Rows from block 8, named by matrix and row number. Each number is 128 + 32 x the weight over its row's rms, rounded and kept within 0 to 255. All counts start at 0. Numbers have three digits each. After the name is the row's rms in percent of the matrix's.
# pw1: token mixer expand (model.blocks.8.mixer.pw1.weight, 256x128), inputs 0-127
pw1.154 012:131096111127089123105105119103172157094136159124136077143085092190140104101115111134110143089081089116124181133107127058129134172114127104142132136063110169064098163095113123107204145199147075181101164160157124135193131120126139178119137078193155072152144181130157101110120108101090148156076189129118190122106104175087152142097138169123165152140142111119138095105127155088120189143106
pw1.155 011:143149137097101088129076140134163127167183172095134133142099137107115108118098074154081126132107181120085174123177148221115154099224119033107199091136166101150119085101112125071134132158114132127179114129212073129154095085089116172097109181124115121088069085156150132154142120112117126109136165124169112136116111116165146105119107132133128148121105160111115136139140127161129109121198
pw1.156 165:133056117149090179143161137125139113121156149104190118145121067136131176183141141121112120121171128111119157133178160129157126102142095155133115161134093076088055095102093146151178095096125215097109144157118050130086169132137124099104112149159187119107120110143188205125154189138127097158118137125116092036171122092098135101142080116131165148099128121098184109092140121118141139074120
pw1.157 118:153089122123096169078171063164112093094134153119152155141168081105158102063190135121138127121134147192156163060122098116091148104138109147098112128131092062073134155171204118115145111086083137145096158157140159078174128105167069159075179128154109135118146173166152103051083105151168112154101153145093129129139124155172116159140147117140124137174128192089159131102112108119169103146119
pw1.158 106:132174098110080103125117129119103074048142096199160127090107148136155126104141123146097136086131138116169120114095160113066085147090117140128116159166191126115116121108138118203145099127147093134175156121125089130175153129145146111130108136182169141073183100140134100165147116100121212136204099112102092154155169173054183178145113140105095117104091067144196101137117139094125135145102
pw1.159 113:117151135119170061125178133124140091148126134162192194148119137162121143110119086117131153077133074146172086144096116177174097140117113104126143080105196137095111111068175091128137126068134111188105128141114119087131126104149175112073118127147154081161118113095154139118097131170121122070091134136142123105067108060176144126095129135121203132156164150155141157194101153170180126054159
pw1.160 162:113174114079129174129156118080098145132051067161136096153147110151188121119111131110134133142122157071182113135171108098164112137097138154168104149110132176089075129091061181138108049134074161117155128106112171139121155137151074149141126153163130141126136120166133080191100123080110197139147120120187158148155169107146128088170143090128124115116071150097108159068126131171127135140049
pw1.161 064:167120132144137151164130136130090143031162182137124102127167084144060084126119128132153128150109118119127122171129117105139066074146144171111095171149161128130166193092150128131145119115090169080116108140143086158127085102104129144116052119161205125066145096192091105147135163156186065164101188160107146125151129193076166106133082080168129156123146121133100136125118112094126144138087
pw1.162 040:141091222145181113107094146103116145116170146089077137151125189108117140120093165120123136147084161134059092088135204114146153103126109169137130124140149101130127128134149128170078124123085122138116165166168158092121135044123185131126123085152139108188100160111054100102156198107107100085175099145127122130129141127080151138045141170156114115151122088096139141121106133163112195172097
pw1.163 008:123087125142112131122157135104116194142123132168105131125095125137081175110155120129158123085127114111205150086145067110138093119067135211081108115155228127139142120103141080091103092124138141103197117147127099078132117134135115104088123125153161099150128159060132209097154152138130112080135127087207106162118212100177146126138143125150110164145189154128116119168101091120098159137120
pw1.164 037:103083138135137127126108177066156073133123160152168087165169150158128092130121104121144118125101158096086095146094155097135163148115149122076095132134185106133091144159099150134138179152064164131106121124141092127101184035121135089171121151149106114131097074091127141149142137139166059130147109209163172167191146175102131130114161076146097123128129096199155107095110171128152105049144
pw1.165 167:157126113163123117126147128125109112101196103124120149133163085136140107217146128153196106092094088115199147161112120146148132124040135138136151135146048116160115151099107128152104125174113161131106116159113100070122099107148113168181096126110163125122078127157120099103140109139059133077127159141167110073137089109139150133199123144163084059089150142183090206142151061127140149132136
pw1.166 007:124123095125100128171091108121094148168172141151130180105121091117124171135086109094108182131093114172139117088131165134144149125153120104154099146178165146147179119110143153119086110129113138126127093111140164197140121178165142128147094100094158067113122142113050058140115051194115139168104157152149096157041152085111114111099154085051193162113102167175130163084094123142146130128086
pw1.167 013:168169093128163117134066069136209094075184118171117127164130120162145098078141132140123148127100118165125145106121140130114175210160118107164141131169163117148142081134117169081128067086031120182159180077159201137142117134114155126104137149121132129083092141116106147146119120074134101096083107157160125117157123162071136157084118084107115113157127124165113099124072112176111167138158
pw1.168 180:134113068172147161095132140150101170172124149104128151110158116161115118093065126170107138126135096189122105124161085122124093123145139082124173127208079153096142162088089163134131078162126105119159084134183115072111111174138143080135116119081060117063128103100131180198172155161089123146147097157143117234140151104126125181101166124114110120171109087111143083094147112158122150108142
pw1.169 170:131130064143109157115149164154153098053149126124170123112143072103092068180133046110114132086070136117160136115107113104161089131159097157191111163158148106110109188132083163108108112116134056066120159114142139133148178134124119073124085133161142179148111124141156155179166152100146131149136104113096201094054135122142166129157111146105120157173146123158135148142119179057142179143097
pw1.170 013:115126072139139153083116087122133112119074102142111183171146119162110176136093091152136119130164043156151123126150138151133031133190173103173128151120150152092149112084154173096146126158110090156077148039125201101168119118080173111083156195107101117122133119122141109119138177171091130131106118149071156125114129157109120084166127109105175159186133121111145162107149177146103154096154
pw1.171 135:058095130136163138146117098129071092104130117131136118176105112051119081120120108144151115160150119137152127143094175114153112094136181179110151143080077121173129142113151159167074081131068070094138114144134152148070152085159108129167102144169185129094132138150139113121098166165172116070149153115112193090101131178092147221061136147134192138198141096122156110133129120105154133132125
pw1.172 087:137135171097144136143163150113039206189141115077127135122116136170135162145139159123123191123095103111158187070144118153099134172130128127130166115089114146093130149124144079105124103099152125097147098149127137128167145093145139103178075146152175151153167184091175092060172048104096155118067157163120076100115132052115145099107155105177114109130155119100086111118132080149104141172148
pw1.173 061:142138157073162117041134103139145189182072099095121113132101139108157156136120141130164098087111104138144163106120138066104181144151218193080062124157143134120130092078123163065114136055137135129121158187159152125144142107116119160098147098172122119176078149114147172086123183163131130084082126099160132107146064065099166108109158097152146143134139154111128130133160140142128111173105
pw1.174 029:087138126168154136105148115123120142055088174169151144165157087136101107079162088183110113138088132216105167132147098146162093106054118092193107145126107118121107124128133134128133196097159129192102091059199146126113139153152079152147168087117096141136116206125124147123136140145142104119099130121124122090117131101117103184172076098078204106108098113099086161123154173124139162112133
pw1.175 053:128123157140156091120086114173087086175056138140147089109148121169159099086108204099081139103032165120149198139168120111120076166118125102111086152140178130120060122119133123074117084176177141115198113159169145140151135162148139096134108148161049128085117121108117127149207149103121180148139136152169133155127091148119105135059144119164145130154130103125100136118147118112094089126154
pw1.176 039:120146111115139106122094113118155088125134101169165100106154146111124148118133120083107116086127102144081114121127058123164114147160054207156062142144192116148112141154171084169139164164100119116140132132179137071062153132091059114155118144149091124153153189064153164145222050110174171128097083132150133154114094133092100154127121184118097138154164114173130155096119104109118146132130
pw1.177 008:127149177094129123107097090111161148060166140140157143115110092152128093155153119092124118175141101123136121141148139129091133123105165099066226112108083110135134124150109066099082178147181198134106108117102132142168133154150125081161086193139134138111167142121169134104064101089122137214127169137175084066053096113110103116159176130168149149117188124131094105157158153147111088129113
pw1.178 017:131181135127153134106137126102168088181119143116141116193098161166117151174141119128175079119101085135086127102099174116164179121170126128113083116123181107071088143144126167072183168145178141148162101175137162122140091094120107181107111162127154046117160179122109146114133103147124120076138171126110142163167142094142105057152070137083114072075085097145135095174085128142125183102096
pw1.179 041:196141119153145093118147118180103127167123187089143144054138127146148146143104159108105069173092117157107166176203137113140087102127160067143112135113154176090145108188134174095113121148139076185175091091118102164157077134145166099101133157132085130139092150174114095187154122152121111098092145149116114128143073167124080108095103126163154079155154078149103181100091095094105093096151
pw1.180 014:133117111161119076158113102096133103092178122158124137171191110180168173100126158146157155046166142129064110103146117115161138146149109180119100144146166106135129169109124115152127137072146113084178088139139169077064097132141153076128106139135140138147112141048146115111097109144088153144106202128136075156078092067079141145127165192103128082131158149090112098147159097130142144205147
pw1.181 009:118171137105127084098148134172122138158111137180175154091156116128100122165150088048147142093060096125136166147063181179170136144163150129120112210121127143151105142116121133182184086131061175097104163158086132150140148134122179159168053133108122122163106086073154095119140090081150078158109151117170096093091111141090105174167134117134117153120108138125126118120082112123146118178065
pw1.182 013:108134114150155143190160112072116145140108130039125140163133092147120158113143174067106127182139102066124174112127107065096083168128158146157143127140135094099129214093122089151084163106136140157095157141165158188105171153127164159065098056118143096161099143131206116149155101131137110158111105090104165109121138072093177175130129129097106162118132119124107112157175159098143109073147
pw1.183 176:150125127112121123070173077162146157079111108121087145051144113088086040142125082157098151137092135068132152175140134110117114130121160186116097151136135139157152166099121119159117120152151057137116161152108152085126119152181147138059214123123158136140126105133126173139069169094149129087090143156159056169151163101084096076180183113188117147107147119126133116154115140117146163150098
pw1.184 177:073154105106167128125114159144146110090129120135078086117149140159134102125103129104156152073136094106170083143110165135125121107137141101152164097183090194128134127154161134205144104086170175079147107149077129117142165066063072086074127106116142127186146146132098095127108165104172104061139119133127131131113107126184127123147109183100181165190133069187155155167168151086112152101087
pw1.185 151:163121115094144119088172087131129151080156089114157134142126154130127141168133128151124174122113207107079095130112100100111123126151140057129110107123141146141128161088083136137174078055117145109142164088135147164109112126170163145134083097146168106159149104113097084137130058138106091190151158047120151148146120175153149141171148098145124130218070162127103044111108141110148129202179
pw1.186 012:092166176101130146091126053139105098137154133164084167168095095216145117163077095148105140135083122149180083089106133130092117117094142156084158155193116114122091129154190150112102157165106125166148111129139138181124169087095123199111169095144164117160136196144121143178095115097120151130094145148105133129141096151157143035135109148101056181107127115091093104129099128140103089109113
pw1.187 177:187040138136098106132118149198120168060162112127109058129112163093052122137121099147095183167115119094121180133145192163138135134139116143159080127123129126117113124142175088147160150174140160112143113120141117126121072124084150121168116147128131129123136103142162123111058166101211161126147076080136142170102151123114100073138100154127067141109128126111183132210144154091085104140098
pw1.188 030:074071150113132141173149064129150151153155112107105127165115126160129098187115144224164108094109156144093153118129144160183140148132121125086157078178112137130129190133074114121106159099118144088136088101177157050091114093157145122134147145100135105130059166141118083153145175171152130097180060103107132168118172090050130153147138189090097129155082160123127144118141099134133144131087
pw1.189 165:188079172186075195117129152136163113102147155163136153121134134178154119109143130099110167116112093129155156147155097110116140189129082199080187086115104125125118081149050081146056130162130065124106119138167158144132143056126152182094096121156108170109183118103132137110137123154133111182111188158113118127138112100137094168083122118122160068097093146166150090061124126112130124139110
pw1.190 090:132116121139125098138137121109149151120167149122086106105116073168110092161121113209133166163105175159164134114113144143088077152051104108130040156139188131130134158113058158155184172105123134069103155143135081112179137105192157144147160121063125170111169168155140111153111120068133132104132067117103167131130107182196152096153087089139100123105140107124093087172131131110172117126095
pw1.191 103:140109064100149086150133168123136133118154065155108134171110076150119097119127142141156171216149105077118103117102082091151154103131090126120156143139121095085215157146050152115139191119124104078105175104145151093080135096098154138165150181145116161153128164177156115092130160119104130103097159095122189129111118158131190104075115146147070107105138211100139123156119118109150120166082
pw1.192 008:036133138139126086139107093130177145185096157105092125088131103151132155102129126145178145152157085160120146122168119147122130119140107165133146151202075149155144118159096119107115080071152111083086112140132159164073103148108118156111103143051135208127082121140134126142120127112151135185172136116087116162157157064177122130145133144172044100073163169087084145118168151151079081144117
pw1.193 159:091100138126105141095128125112100128187110088061187132069114117144147132132106109115156141087090119123080107146107130142094117170174108174111179073075184138130152057168133084101129186145120155118076166111187132082066110174130118158131176157130160144135097131071183099163096092133127122116207143195111143136104123175131108185116151121152138146155103151121092126155119168155138159087076
pw1.194 057:081122059099117107124184178122121122045095175184124137143132118127130105122129081108069141117156128157107155122076087077105146162108077160120131106077157102131140151080101081141203051173112149095132182129136089107099130115126137092153104157130120144164105160096165134145164181129161158128155134163172152136068131183138176137126136164109143181195153162084104130146093121122089134164095
pw1.195 117:186089147164123180130119118123132133124174033111131101132086146145110147076139105157127134120142145138130176125165117163190080110176123103132117132155088157103157126158156044077115146110115096098087162105190162125158100095121100132160085116139197109116097156160130113096087137158128139158165058148140108158141178156117151113177133118126181099121087101149085187112144156086153107085046
pw1.196 020:099105162097150130093162141146119115141143124065123183155111045130117182111133152174115164062128138137171109107116120137141147096151076164100051084123165125126129211104141138110085080147129203111171119214135134120134120128167114099107134121161161078106097161062083131173134125142123125192154155104111096097111092138154151114134137134133141152174087094139140115104178110093208099102109
pw1.197 121:143084164138156124057102057089131092178087141111147080130170172165103170073061117139187106146086084155110105116116124117158174093111118174111084111139188149142112119148093135105150173099168135184082183115113134139123143106093081107159134110105131129101174148108139172107151113110150117129087167107085196112134092148138103140189150072136163158120157127126129133170148180077191146097106
pw1.198 064:162194174097058158099179203086089094119109071142104091112147112098180119157234125119101160161153136107122142136103168098136148160150084101152144131081120101103097141181151111071208136155123126125099100121159134145119135098148159212101105142156152127129123086085160090140034145089120130143102124163144120153113160112123137114144112130159129127146148114136144115097139111152096092108063
pw1.199 062:194153141107091131137141131166172179169117129147100109168143153111161198167161121076109159147097125090089133151115088110156152196125152088123114100137155095065106120161106107085129152152092100070132145170112149120155144143153140151147074094155118127158062136137033144065095161130105115082071135154155099125174147080132106139113095111122198077076107147159138102117139184103136170129100
pw1.200 089:070083149167108163119138062096103138143141129123137065161162120141135176107112089169134102103131162111187149150107088161083125088154081116169177126096135086097089157162125103090055114120140099189204117198122162080176113089103101095129130114109128118099110100067164113143142146121155188186113164135120135145110141173140184110156120093122092134109126180081138160143161137186154109118103
pw1.201 094:135126088081120115136093141101164130088159156073116103089072143077156121134146133137111162197114103190138139062124120099087139143172106122094126122161154210140202138098117139140106106180095134113116106166135097163153125092128138126107097104143079173108133146137125108097095109218158074102132117095153234082151186133160169145134118100129076134185117123151154099136171107122084140140130
pw1.202 076:139168131124153151177171098164168064120101079148104166103121107127166119100130118093102195062131111129171116124148129110193130133139171185189215100165141112083156061084136144118085055095186130187125118115086111219098124143087116090137113136080180106103120138122136148131092117151122136170158128169145125102123129125111111099120114184082162092077140107110157131104146132140130127127104
pw1.203 081:164110165127132114195101116126088114105116035147133140130116118169150158122141124138103189151159120133137119181114084119137101113164121106066106122147176106109142119137069105168131150100123167132102163149183148151111164122066115115135097115209145078133106160126211092136121095115176110107099147093134119137132096141126130116160129163119136186156140135078165084065165172157110122023066
pw1.204 025:082115111116078134096137149164164157128076095110163122103134113164165170054101117136151132186091072137077120097128121158100125135148155133155120161195179103106105134133141120113128019176167120127185137160108152102154123152116153106131141154155158137136134066131116126106129123139100134075110121093112081209151053128193142132084128100187111167137119121156176135121082167095093184130151