Weights of a small image classifier.
Data: trained on Sentinel-2 satellite tiles (TerraMesh), 72500 training examples.
Rows from block 4 of a small image classifier, named by matrix and row number. Rows with one number belong to one neuron. Each number is 128 + 32 x the weight over its row's rms, rounded and kept within 0 to 255. All counts start at 0. Numbers have three digits each.
After each neuron's rows are labels from the 100 images, of 14976, where the neuron reaches its highest value: "peak on" is the class under the peak. Only what is clearly more common there than usual is listed. The data: Sentinel-2 satellite tiles (TerraMesh). In brackets: how many of the 100.
# fc1: MLP up (model.blocks.4.mlp.fc1.weight, 128x64), inputs 0-63
# fc2: MLP down (model.blocks.4.mlp.fc2.weight, 64x128, transposed), outputs 0-63

fc1.51:156146105078117160095089107145109166125151149138109161128154107191087064082162176112124149119089126170174153099126085209114131148141125107096149112080096155065171129150141117114115148105059155
fc2.51:136032156050143080144097161117155105177129147124150108131101151116163136129057117135129113102143067107169114140134164157142129137109116131186143109167109081147124164104211153184143120129134123
peak on: trees (52)

fc1.124:045079162136105081134144113210054111118118115093139135123139172151197132127165152160111157096064142138107130120118143159207161117168136090124077124115119116156160143112108118131116148135088127
fc2.124:142065148118194199099084153117121149153135125079142179135141127155094086120074163112109144122089145137174135176117094112024123181149094139095137124098167179146116115122120119115146103135132161
peak on: clouds (34)

fc1.117:040133119147120174123126097130067154088104095138082127135095167157102144133161154118154129173132098144171071159137195078116106163091071159126112110139126134105136143143097172204146109150147094
fc2.117:156108141095108153191131133116218144141126105189164128088122103128144162155134088143132107123178093139169144139163103143175106125155100069131096127147084078123115111109155046070115124078158141
peak on: crops (67)

fc1.4:089126100135078106068144134121104158118145116119133165102124186150097151172187176139192148110061188135134083158156113105136093119126163101118123076098137121166138073078081161110145147164169115
fc2.4:097100076155114086135145140088073084168072158185100149119117086115136076119129125097129125161162118175137184174102108142114109145158126187192102136159135161158064064115141121166152124138141136
peak on: water (27)

fc1.100:120147157171088166096074071135115104142189108175169185114153158103078127142117157118124118229103139108104130100118131106089101106113179156106130128119117090157121118188100121154097114153071157
fc2.100:144163129117147104088116117159102112091064117123146109244171108135140184135143181106138149070150143104134143156120114137140078180134136134146053089141155140147104134095132093087150111139176089
peak on: clouds (29)

fc1.6:068155127128108129123122149139131136113131119126142150078102150121110129096171108127135173085147224190151105156110068128059088079129154141110078183172146181164117159159108157087136110108119094
fc2.6:098139091035180096119112147165118098121119094123149107129188109142134120140105127155124186145090097106122109166141171116146128066117166100180181090140171154081122057117122181112172136160125126
peak on: crops (52)

fc1.56:071148137146143136112121106104072090112144094134099135114116108143151152157091110143083059098074137164139148143155133122168130159051138156109214163118108155122098159186155134139131171172080079
fc2.56:152164095116086118127129102171085117121109166138130139107090147112118128104179166140150210125172170104097124157069120201138099123201149113096098133071074145147108115076167152107152085116115139
peak on: trees (52)

fc1.122:145151156098075156177071132131106195125153149105165190088076148153107118159101102145081092107101126109133161115132155153101129036133137119099102109138090149129152144117108186141097183178105156
fc2.122:131155077139147159187088136089124153165114155133081139144107082147137128132132046132145145164140166148161124169167201131084070082132088126093119107118135109089082119182153121171109088130096171
peak on: built area (27)

fc1.7:111151099086095169107186085152084148134104129107111103127151094165120107145212177143182149107150167111113077092160160137111131153194134080139103094141130137118086153130165112134039127155147130
fc2.7:106118181152075129093100167112140082143139092141117155104102149155104127134135079121113138155121108151152162124034117125133136117060125153144136191172145102179096107167097096115211096166169118
peak on: water (27)

fc1.83:130125159115192163040176162143096190136163101133141155072106104096043174137164115155140122143126113123152104125138043148140103122120090121126092141121093123105111141109101153141104133162178161
fc2.83:133179082147064105140132115106148132079103105113086066168120129158216112125137137150173132122147164155105120126134177156141076139116109152110101157153168184122062144169174129098132106077082125
peak on: crops (64)

fc1.62:177105108152151179163091118123118133096119116158128221044108129180123148098162157130145150148091119141156149171135096122137116133126149100131142074086097176104130082122141156070162151080070117
fc2.62:106062147137102114109147164141160101184166115089161081155115127107150177107105114146101129121179109114165077124119195127063161109102121080103156130211144070143125161131158125141066119118151147
peak on: crops (39)

fc1.81:149109161080144086119133126141119106131145079177136107117169087100047079153127141165131160084118175133152098138133063109153089114153137142152157084159088120204154145085172110119141166137082172
fc2.81:079138135209138161105123112152082117207056109092121172141153146092153133137114150125095092121174081152145117109090070109084163180152127173138143156125067118111147114103118119139186144116129112
peak on: water (41)

fc1.36:128135148097152164109146060154110202069123152195137129136114092134129076124158186101122113131121130171103132123068112168139127108174117099073072151101170161099134166128145131078174091105095136
fc2.36:088132186151119084167104168142106072159161078059122154178120172122093160135114132111086166134132150077146112141171147088119117155106101168186094126114122126141076111168119112136138067129195120
peak on: snow or ice (50)

fc1.12:096097106125117076119141106113173126103119144113190144115145097153137149135165113129097118112079133088138156113124109196127038055085183186141130136092100167160129165137098184092123143146144171
fc2.12:159162144088070102209107138068097142138172137103059109126105151100132133114092123116149140120163126116150146144166138098176153102175091111164195141144121080117127089146193051132132113133110129
peak on: crops (38)

fc1.14:127152121044102125121125129139140147072112111162065150072088155143077100102158137144087145143141126117091164158150140140152118156145149140190115086099173108086144144109098114232144168145112159
fc2.14:116079116157183155193140113106143105207129158096203078158158162109161109160087139130141108133145144121125108125061128163151144096127108080089109108145152043156107170162127119116112087132117118
peak on: snow or ice (48); clouds (36)

fc1.84:137133176135149143153123153082149200098128050124136115136125116079073131140130093101210132153086134088188106132113151134157110086139109132114114106048174095129120120180068132151149138164124134
fc2.84:172112091128134070088142078168111089114126090121202094143097079181173119061140148123134154150166145157109128123125172159129141162141052139116167101162151144126125155136087168109084104133075150
peak on: water (36); clouds (29)

fc1.40:104130151102136124113173110144125078075160105115123165146111077133046089139145172135118156105079129156118116157145162182152084180134151149080222095118124107168163132111144123144062152131098130
fc2.40:148127155139153102116132156078159116155112126112118111080083171153158157179121139130102137120167086120179086155055116092111112097100169109143148074129163105112132175143170108126216062102165102
peak on: water (42)

fc1.79:128152159112068089081113113151113101124164117157102149102056118202125114119155116134147169137174105154112122075085090232163135126149137146084144115138111162176130111137110107115127080157086167
fc2.79:142058124084125150086162140105190233197143145104103123138131091097146166124096154135150157129161103108099128122065110083081101151149146162135163124142113081076141110143111103119138147136171115
peak on: trees (55)

fc1.98:110157089155145167144173099139082180140156107139087181142122091125169093101200186145149145117125183120100111081124160166105139112125135149096125169149095133150067083171077095102114122070104109
fc2.98:180160174131099066077123116166140110084173144121138097125122066152114134135120084147133173123177155165114169165146103119187114088117152127154145068120100135063056116139104107144131120119145194
peak on: rangeland (49)

fc1.80:140156088135122170097058139145093122147136121114114125119159148181155110092112133093098143170166144079119144065159025114181150118104154170084119128123143092136132152154112204124094172149126154
fc2.80:127119178119135157197132101147172134094117098175122063119125125128137124107081170169117158090087103132156124094138156091107119141161132095160082140153138125183134114106160061185144038135130078
peak on: snow or ice (40)

fc1.94:169172101132067119110172085090127123149149151122134126098207117170095124085187172120080129130115138153157161116100082145129126094134099121179089072134096200133116183158140139125080110103145159
fc2.94:122108127147149105147109158140133135104126102148090123158075092137150099184051081168154159094157146096100108115111096200161136113150178152091130187167123090169159105156129134078158147136056099
peak on: crops (42)

fc1.116:119160161184149114125199070145157146104124154103148102096116098141132119090197101145092166108137121166131153143115113216109066121080164158082116146108155105130111168111101154068136103144091093
fc2.116:102083149155124118138174166085144148092126109114084169160080056163139118153143188159097108162136158118091073126141133133102154142118121103130103105140086171131176095155141116096088232098145135
peak on: water (67)

fc1.34:164113209146157167091146100107109068141108162095116107130072085053131136151180110110128197163147120146105105145109100157098139116139129103121104126107112117130159122090174195131114100116193173
fc2.34:111141133100108105116161125164130222198162146124119131127197144150108094128120157115153095106064122142174189103119115134082100150135082150178118158149107081134085084128133113096120167097071106
peak on: water (55)

fc1.121:125143086133133192166038142116082090118134106092128134106114201112066119109179170185115142161099119154149166116159166141081109131099111151076122177094140110149142124110137176105149140138079125
fc2.121:106096113128173128141157121146144118163144114116192110136104111153150192123085123111107120130146117054134123144137180151073135104199103041148119084201105155139156129126129083138108076111183138
peak on: crops (51)

fc1.123:172119128115097104119123085141093109161150161103125193063112150189082097093165154191087184134135130170124099077130142102120107110123127107062141138104119127123147184089107184111106179169140140
fc2.123:097138162130164154146184168089148127139136081134181113135144082113158136101117180094068071124162130133131153150146150125098050140151080136132132076153103156098146122080146061137117145152100204
peak on: crops (44)

fc1.105:077109093137140154138074143127109145107087145131103145183126179113195114067155153066070152146139165131100125047120152141169158131132153130141084105085145111162159153163077157139142114138077157
fc2.105:128138178149170113149148166155159132159154093117152077107138095123105115159070094113117105127129100046122146157108084072078117219163100113144099106137126156159125105117110124092152141137187062
peak on: clouds (27)

fc1.2:119098163098129130137124127192115117043139193167085155120169098092146136119125171117125180135090159100096089133155114107120162096158215127138067095138151163067163131162133122122093145105133105
fc2.2:099133143182143111116148155108150052136126067122166095170126152129102119126127095168113082089196176111185139072107126139147122140074064120153118143153146089159112147139123146119196067132162137
peak on: clouds (26)

fc1.61:116154137081146128084114124160108193129127125175127152123107111144109102201173150127074180153091122113131143173137095164157095072141159135079040147083125067142120161096102136126151124171113104
fc2.61:110087122095108130166151142153131095142116095129128117177081188148097099085113159174130083151113100130193189115148103099134170141150068133170090084147158168179124093169124079139118070116159155
peak on: snow or ice (51)

fc1.77:080130137212116169085106120119106160112140164082131124095129110076134155131146087139142142109145100127098147135181120137088188137074166143096154066165099085153123160143112147164103190168105069
fc2.77:143159115135104061136155104115110164100116106087114118122147146137102145100149175166112109105154084050186117105142112185181143111120120122112093130122147174124132153066123135133100097229190148
peak on: water (45)

fc1.43:157150166123151166141167150116169131099114097103107182096058117063101134121130132118128158165139103098190133161127099171105104108096132151098150192082135100111136190144095123151070096121063171
fc2.43:117151096100106099134105078118160143164143090148159097117148111184135117184132133172143167086123148127050124075167187030126109107178092124133130137152134143146102093104106107137140148190161150
peak on: rangeland (51)

fc1.30:118150074153055155096099104162092138112200151175125155069087113098140138117188126140119135176146143168135094110135155131160091111188111072132149150073147166163146111086083150115121120161122093
fc2.30:117100110162174101131167099127091142142131140166087117132162153100169179073136132143146173090171111122185178121090121150101150074158110103061123146162095167118110070079101137083121112197132130
peak on: crops (57)

fc1.15:158165147112137152118100122117135099109103164087147172129157141093129144161190119089108118214114123051147149087169119125173087121076096099102171100175128152141179116122093180127079154113090110
fc2.15:072138140182147153131116057146110116160098150155122079160121091152123106097161113162152169088116094174115091130094082112116154196183092097119150156088076091136117120153157182138112158175108164
peak on: bare ground (32); water (29)

fc1.35:138120093060097097179153085089082134108163164137144130167080127118090133053144171119147115135106137149134063104159114096148125097157192166144176147156157104111161138172125138157113190117081117
fc2.35:156086147171107173111145148117163106174075134113115194095156148122192153171105097090106105142149074104177151119140087145147124165140094131142148164123102120154123141084098124071161077169056105
peak on: water (34)

fc1.68:117186105060081160117166087094072135105073138170101127131154149164169122129161125126085091128100174170124165121133128113186149138161122117077093090131202156116144114137137154095117091122090185
fc2.68:086137153176171167120142177187098169145084100116136117137067150047113096152133101154142126095135122142100104146156120156073100088136141139187085137124090152171094149113135083148155178115141069
peak on: water (27)

fc1.101:171108108150150121102146147114085179106099175155191107144104114137086121143143091113108109175142178107107100112177109108095137133108165154167121095139163150192169114144111174107065119072044125
fc2.101:123085151136092092124204139123132059079171128120094159148171109093171144121120178163123144113170101176150129094103094136167102162174102107115160199142065091099074146163150113118127122128132110
peak on: crops (50)

fc1.29:101131114062113159185117129113068125102109084104133108122120106150126132171165084109107120197109110127177111136129158137097130125124139115095121157085135152220098140128108111212167153164058146
fc2.29:103109137161190094126159130128136124100119165084191139156118163115168144091113097098150067102177170149070160128111064105083068152110172153140145135162131155127139160110143099129044107159126124
peak on: built area (26)

fc1.50:140137126092136176091086081119136152102162114161127151130101177060080126103120198144134179186148137160112137150144080103145096192137098084133116123083128199137133097072156145084104119145122156
fc2.50:103116166161129085125170116171166111148163148134151094124168080125130143089172115170109093071180091180144120118099180108150145099170075128139149078155126111164087070160082091089124114139177109
peak on: water (36)

fc1.102:144128162100141141180116102170064120093091125137093108163153112132087102061117174067157135063182162164097136178101085113122165088158157143141156120085114116167168189114091146113119136139130131
fc2.102:099152121122135123084156149131206124203151113143169186121106134110148152139145066097129109169105133123208133090130165122069136142113115090151110102147188088114110112138086132113178065137096101
peak on: snow or ice (53)

fc1.108:088133165133170182130076155116070097038145159135144105080127129123117138110089183140088113083171136116145149070152146141116086169113160113139102100120086149134165122151148210126112146106170140
fc2.108:128129047107071164116121111148168186182167086120104098140201144118143117182077111113140151177113089146170131155093157109145146139100107125083140198138115108125094081141134121100128101127147075
peak on: crops (64)

fc1.63:088140141101075143148154117097153141115099108144129096093143085158108103161171133118160101067148202161167121126107142079144146165180152097160142063077104162156160183097058148117100125154133117
fc2.63:151156143099083165093153150155119096221148133091168114133141138116158141088157082125128104128142148128131118117099094112093139091194136170089084139163222123129112106144114137101168103166056115
peak on: snow or ice (48)

fc1.46:110121152170124173105092098194103107083152120101144169138107116102157169111084138108097098165155169122103104094124139115136066160218168124113125127113226107100141117114071131149103164136119117
fc2.46:100114114094182071155102154133178163179120110115053028118115181083106091109146149140165122075118111157116128159149143129128151127129109113156140136142099128157136174089106124141154146197087095
peak on: snow or ice (33)

fc1.64:137185161129104154136077114166137183113104152115088093095094154139156125146139122079064112160093135153171105101096158190119089162132175102121100116080155129138186162079174102062129159129125111
fc2.64:126108103084114130142161146163167136113132107147110113098144095086119100098096128164187110144121087101066110176177099094153165138164086155158093193126090099119125124130072151150154111115224171
peak on: built area (29)

fc1.107:179093093111088122098083117166112123101181120138097190145110166104174128104182158131125141120203130098123129060144151147113068111091132195130128111130141154164181156103118099116107150097067145
fc2.107:131102154139123127127170137143156154137134159125141107067193045108106169154072088143124135102123045110149124193130127150131175138185151126142094155155167115102084131141128137076114102136194094
peak on: trees (43)

fc1.55:129131162119143152126147074126124079117152136174118169098181183110153087076172097171091125171078150128129127125125074170199078153168130105101139099094134144126145116107110075113120147164056158
fc2.55:133056120117191104158135144133144131130148126128109104147146042122182108175085164117121054117161150136157101175117058093120138158112133095130134140127097068150124085100147151197147127172142139
peak on: trees (57)

fc1.76:143139112113105132115130111130078030138119134120120180110110093095127151158144136198102224150181122156122129139152083134111099104146081073139140157110088159135153105086180172089140141166134132
fc2.76:113107170083105088130141156107139192164156146174088098059112142144160103119117141145148082100164121148161074133133175129176127060125149149155108116149158149118046106125123140164142124043138141
peak on: crops (63)

fc1.125:155171115067163161138118124127067127083160110171105134120111116181103104112174188161091170137119127151091174071136092127112116109104128093116119134123188146113165140162109127116169184084050145
fc2.125:079105176152119113185069143117185096161165151119173080163126099139140189151127069139133107129118093099185173103071145148140114100117059151137165101153151176114114109137137108153126096116165092
peak on: crops (37)

fc1.90:115128136085116109119106125174059149119122124146109114109124137151116136065164122145148122089130120164129115136160130136136181082130152136167065159067161050107125226155085159115161172168126163
fc2.90:091116155102143159113113180122181095122112086148154137140158142118140114134062136132109129158117151098158134095123124139091121151178114131152149057170163163183165106138151138169146015093127069
peak on: snow or ice (40)

fc1.87:091123146116187185138138065107065050115136127096109172071136139109105137146130124137093136149169125136192157108137077141127114128152111107141115150120088099174129108189153139128113214082149130
fc2.87:119109141121097126133143158152185190149143176185141121162130164133158143116103074102164130132169088081170122121064176110128127078080086105155110112114104157120067132078133152143146059105178130
peak on: crops (52)

fc1.111:125166154106176175159089036104095112136153109113126139089132139125118096067171140121091098178185083113122107139103196129104127115108165161109149141096068145192150143101153123091160139125152153
fc2.111:133109154116139041102126190141154135077067137111128101134157110095156159126076055146163133144121116105148182112146126140124134117125060128134158105175176105085125113148113187165121131083148190
peak on: built area (33)

fc1.71:048128148089068136142145133135115136060102159121107162083198094141177168083148118113148149145084191123125147149174096165125097163141145118117099077148104107168128131136135112121055167115151118
fc2.71:154135176089163098170141145132145095149151149155110102098098124106169063157136151141154058123163177114178122131171040089074121117105131170145111149103100119129127176137060091103132158120148157
peak on: clouds (41); water (31)

fc1.23:110119143153080157121154074191121127118175146164100142115109084115081136064159151136133115103106187124101125108049080180103139173134140115147066115121104210121177121159131152142132130167138114
fc2.23:146106108068158126120177142066159113140056099095122115163121187108147125180096141135133151128159135124132130161156180031158109132149136149122153120133123062146067152185125144123136111084084132
peak on: water (31)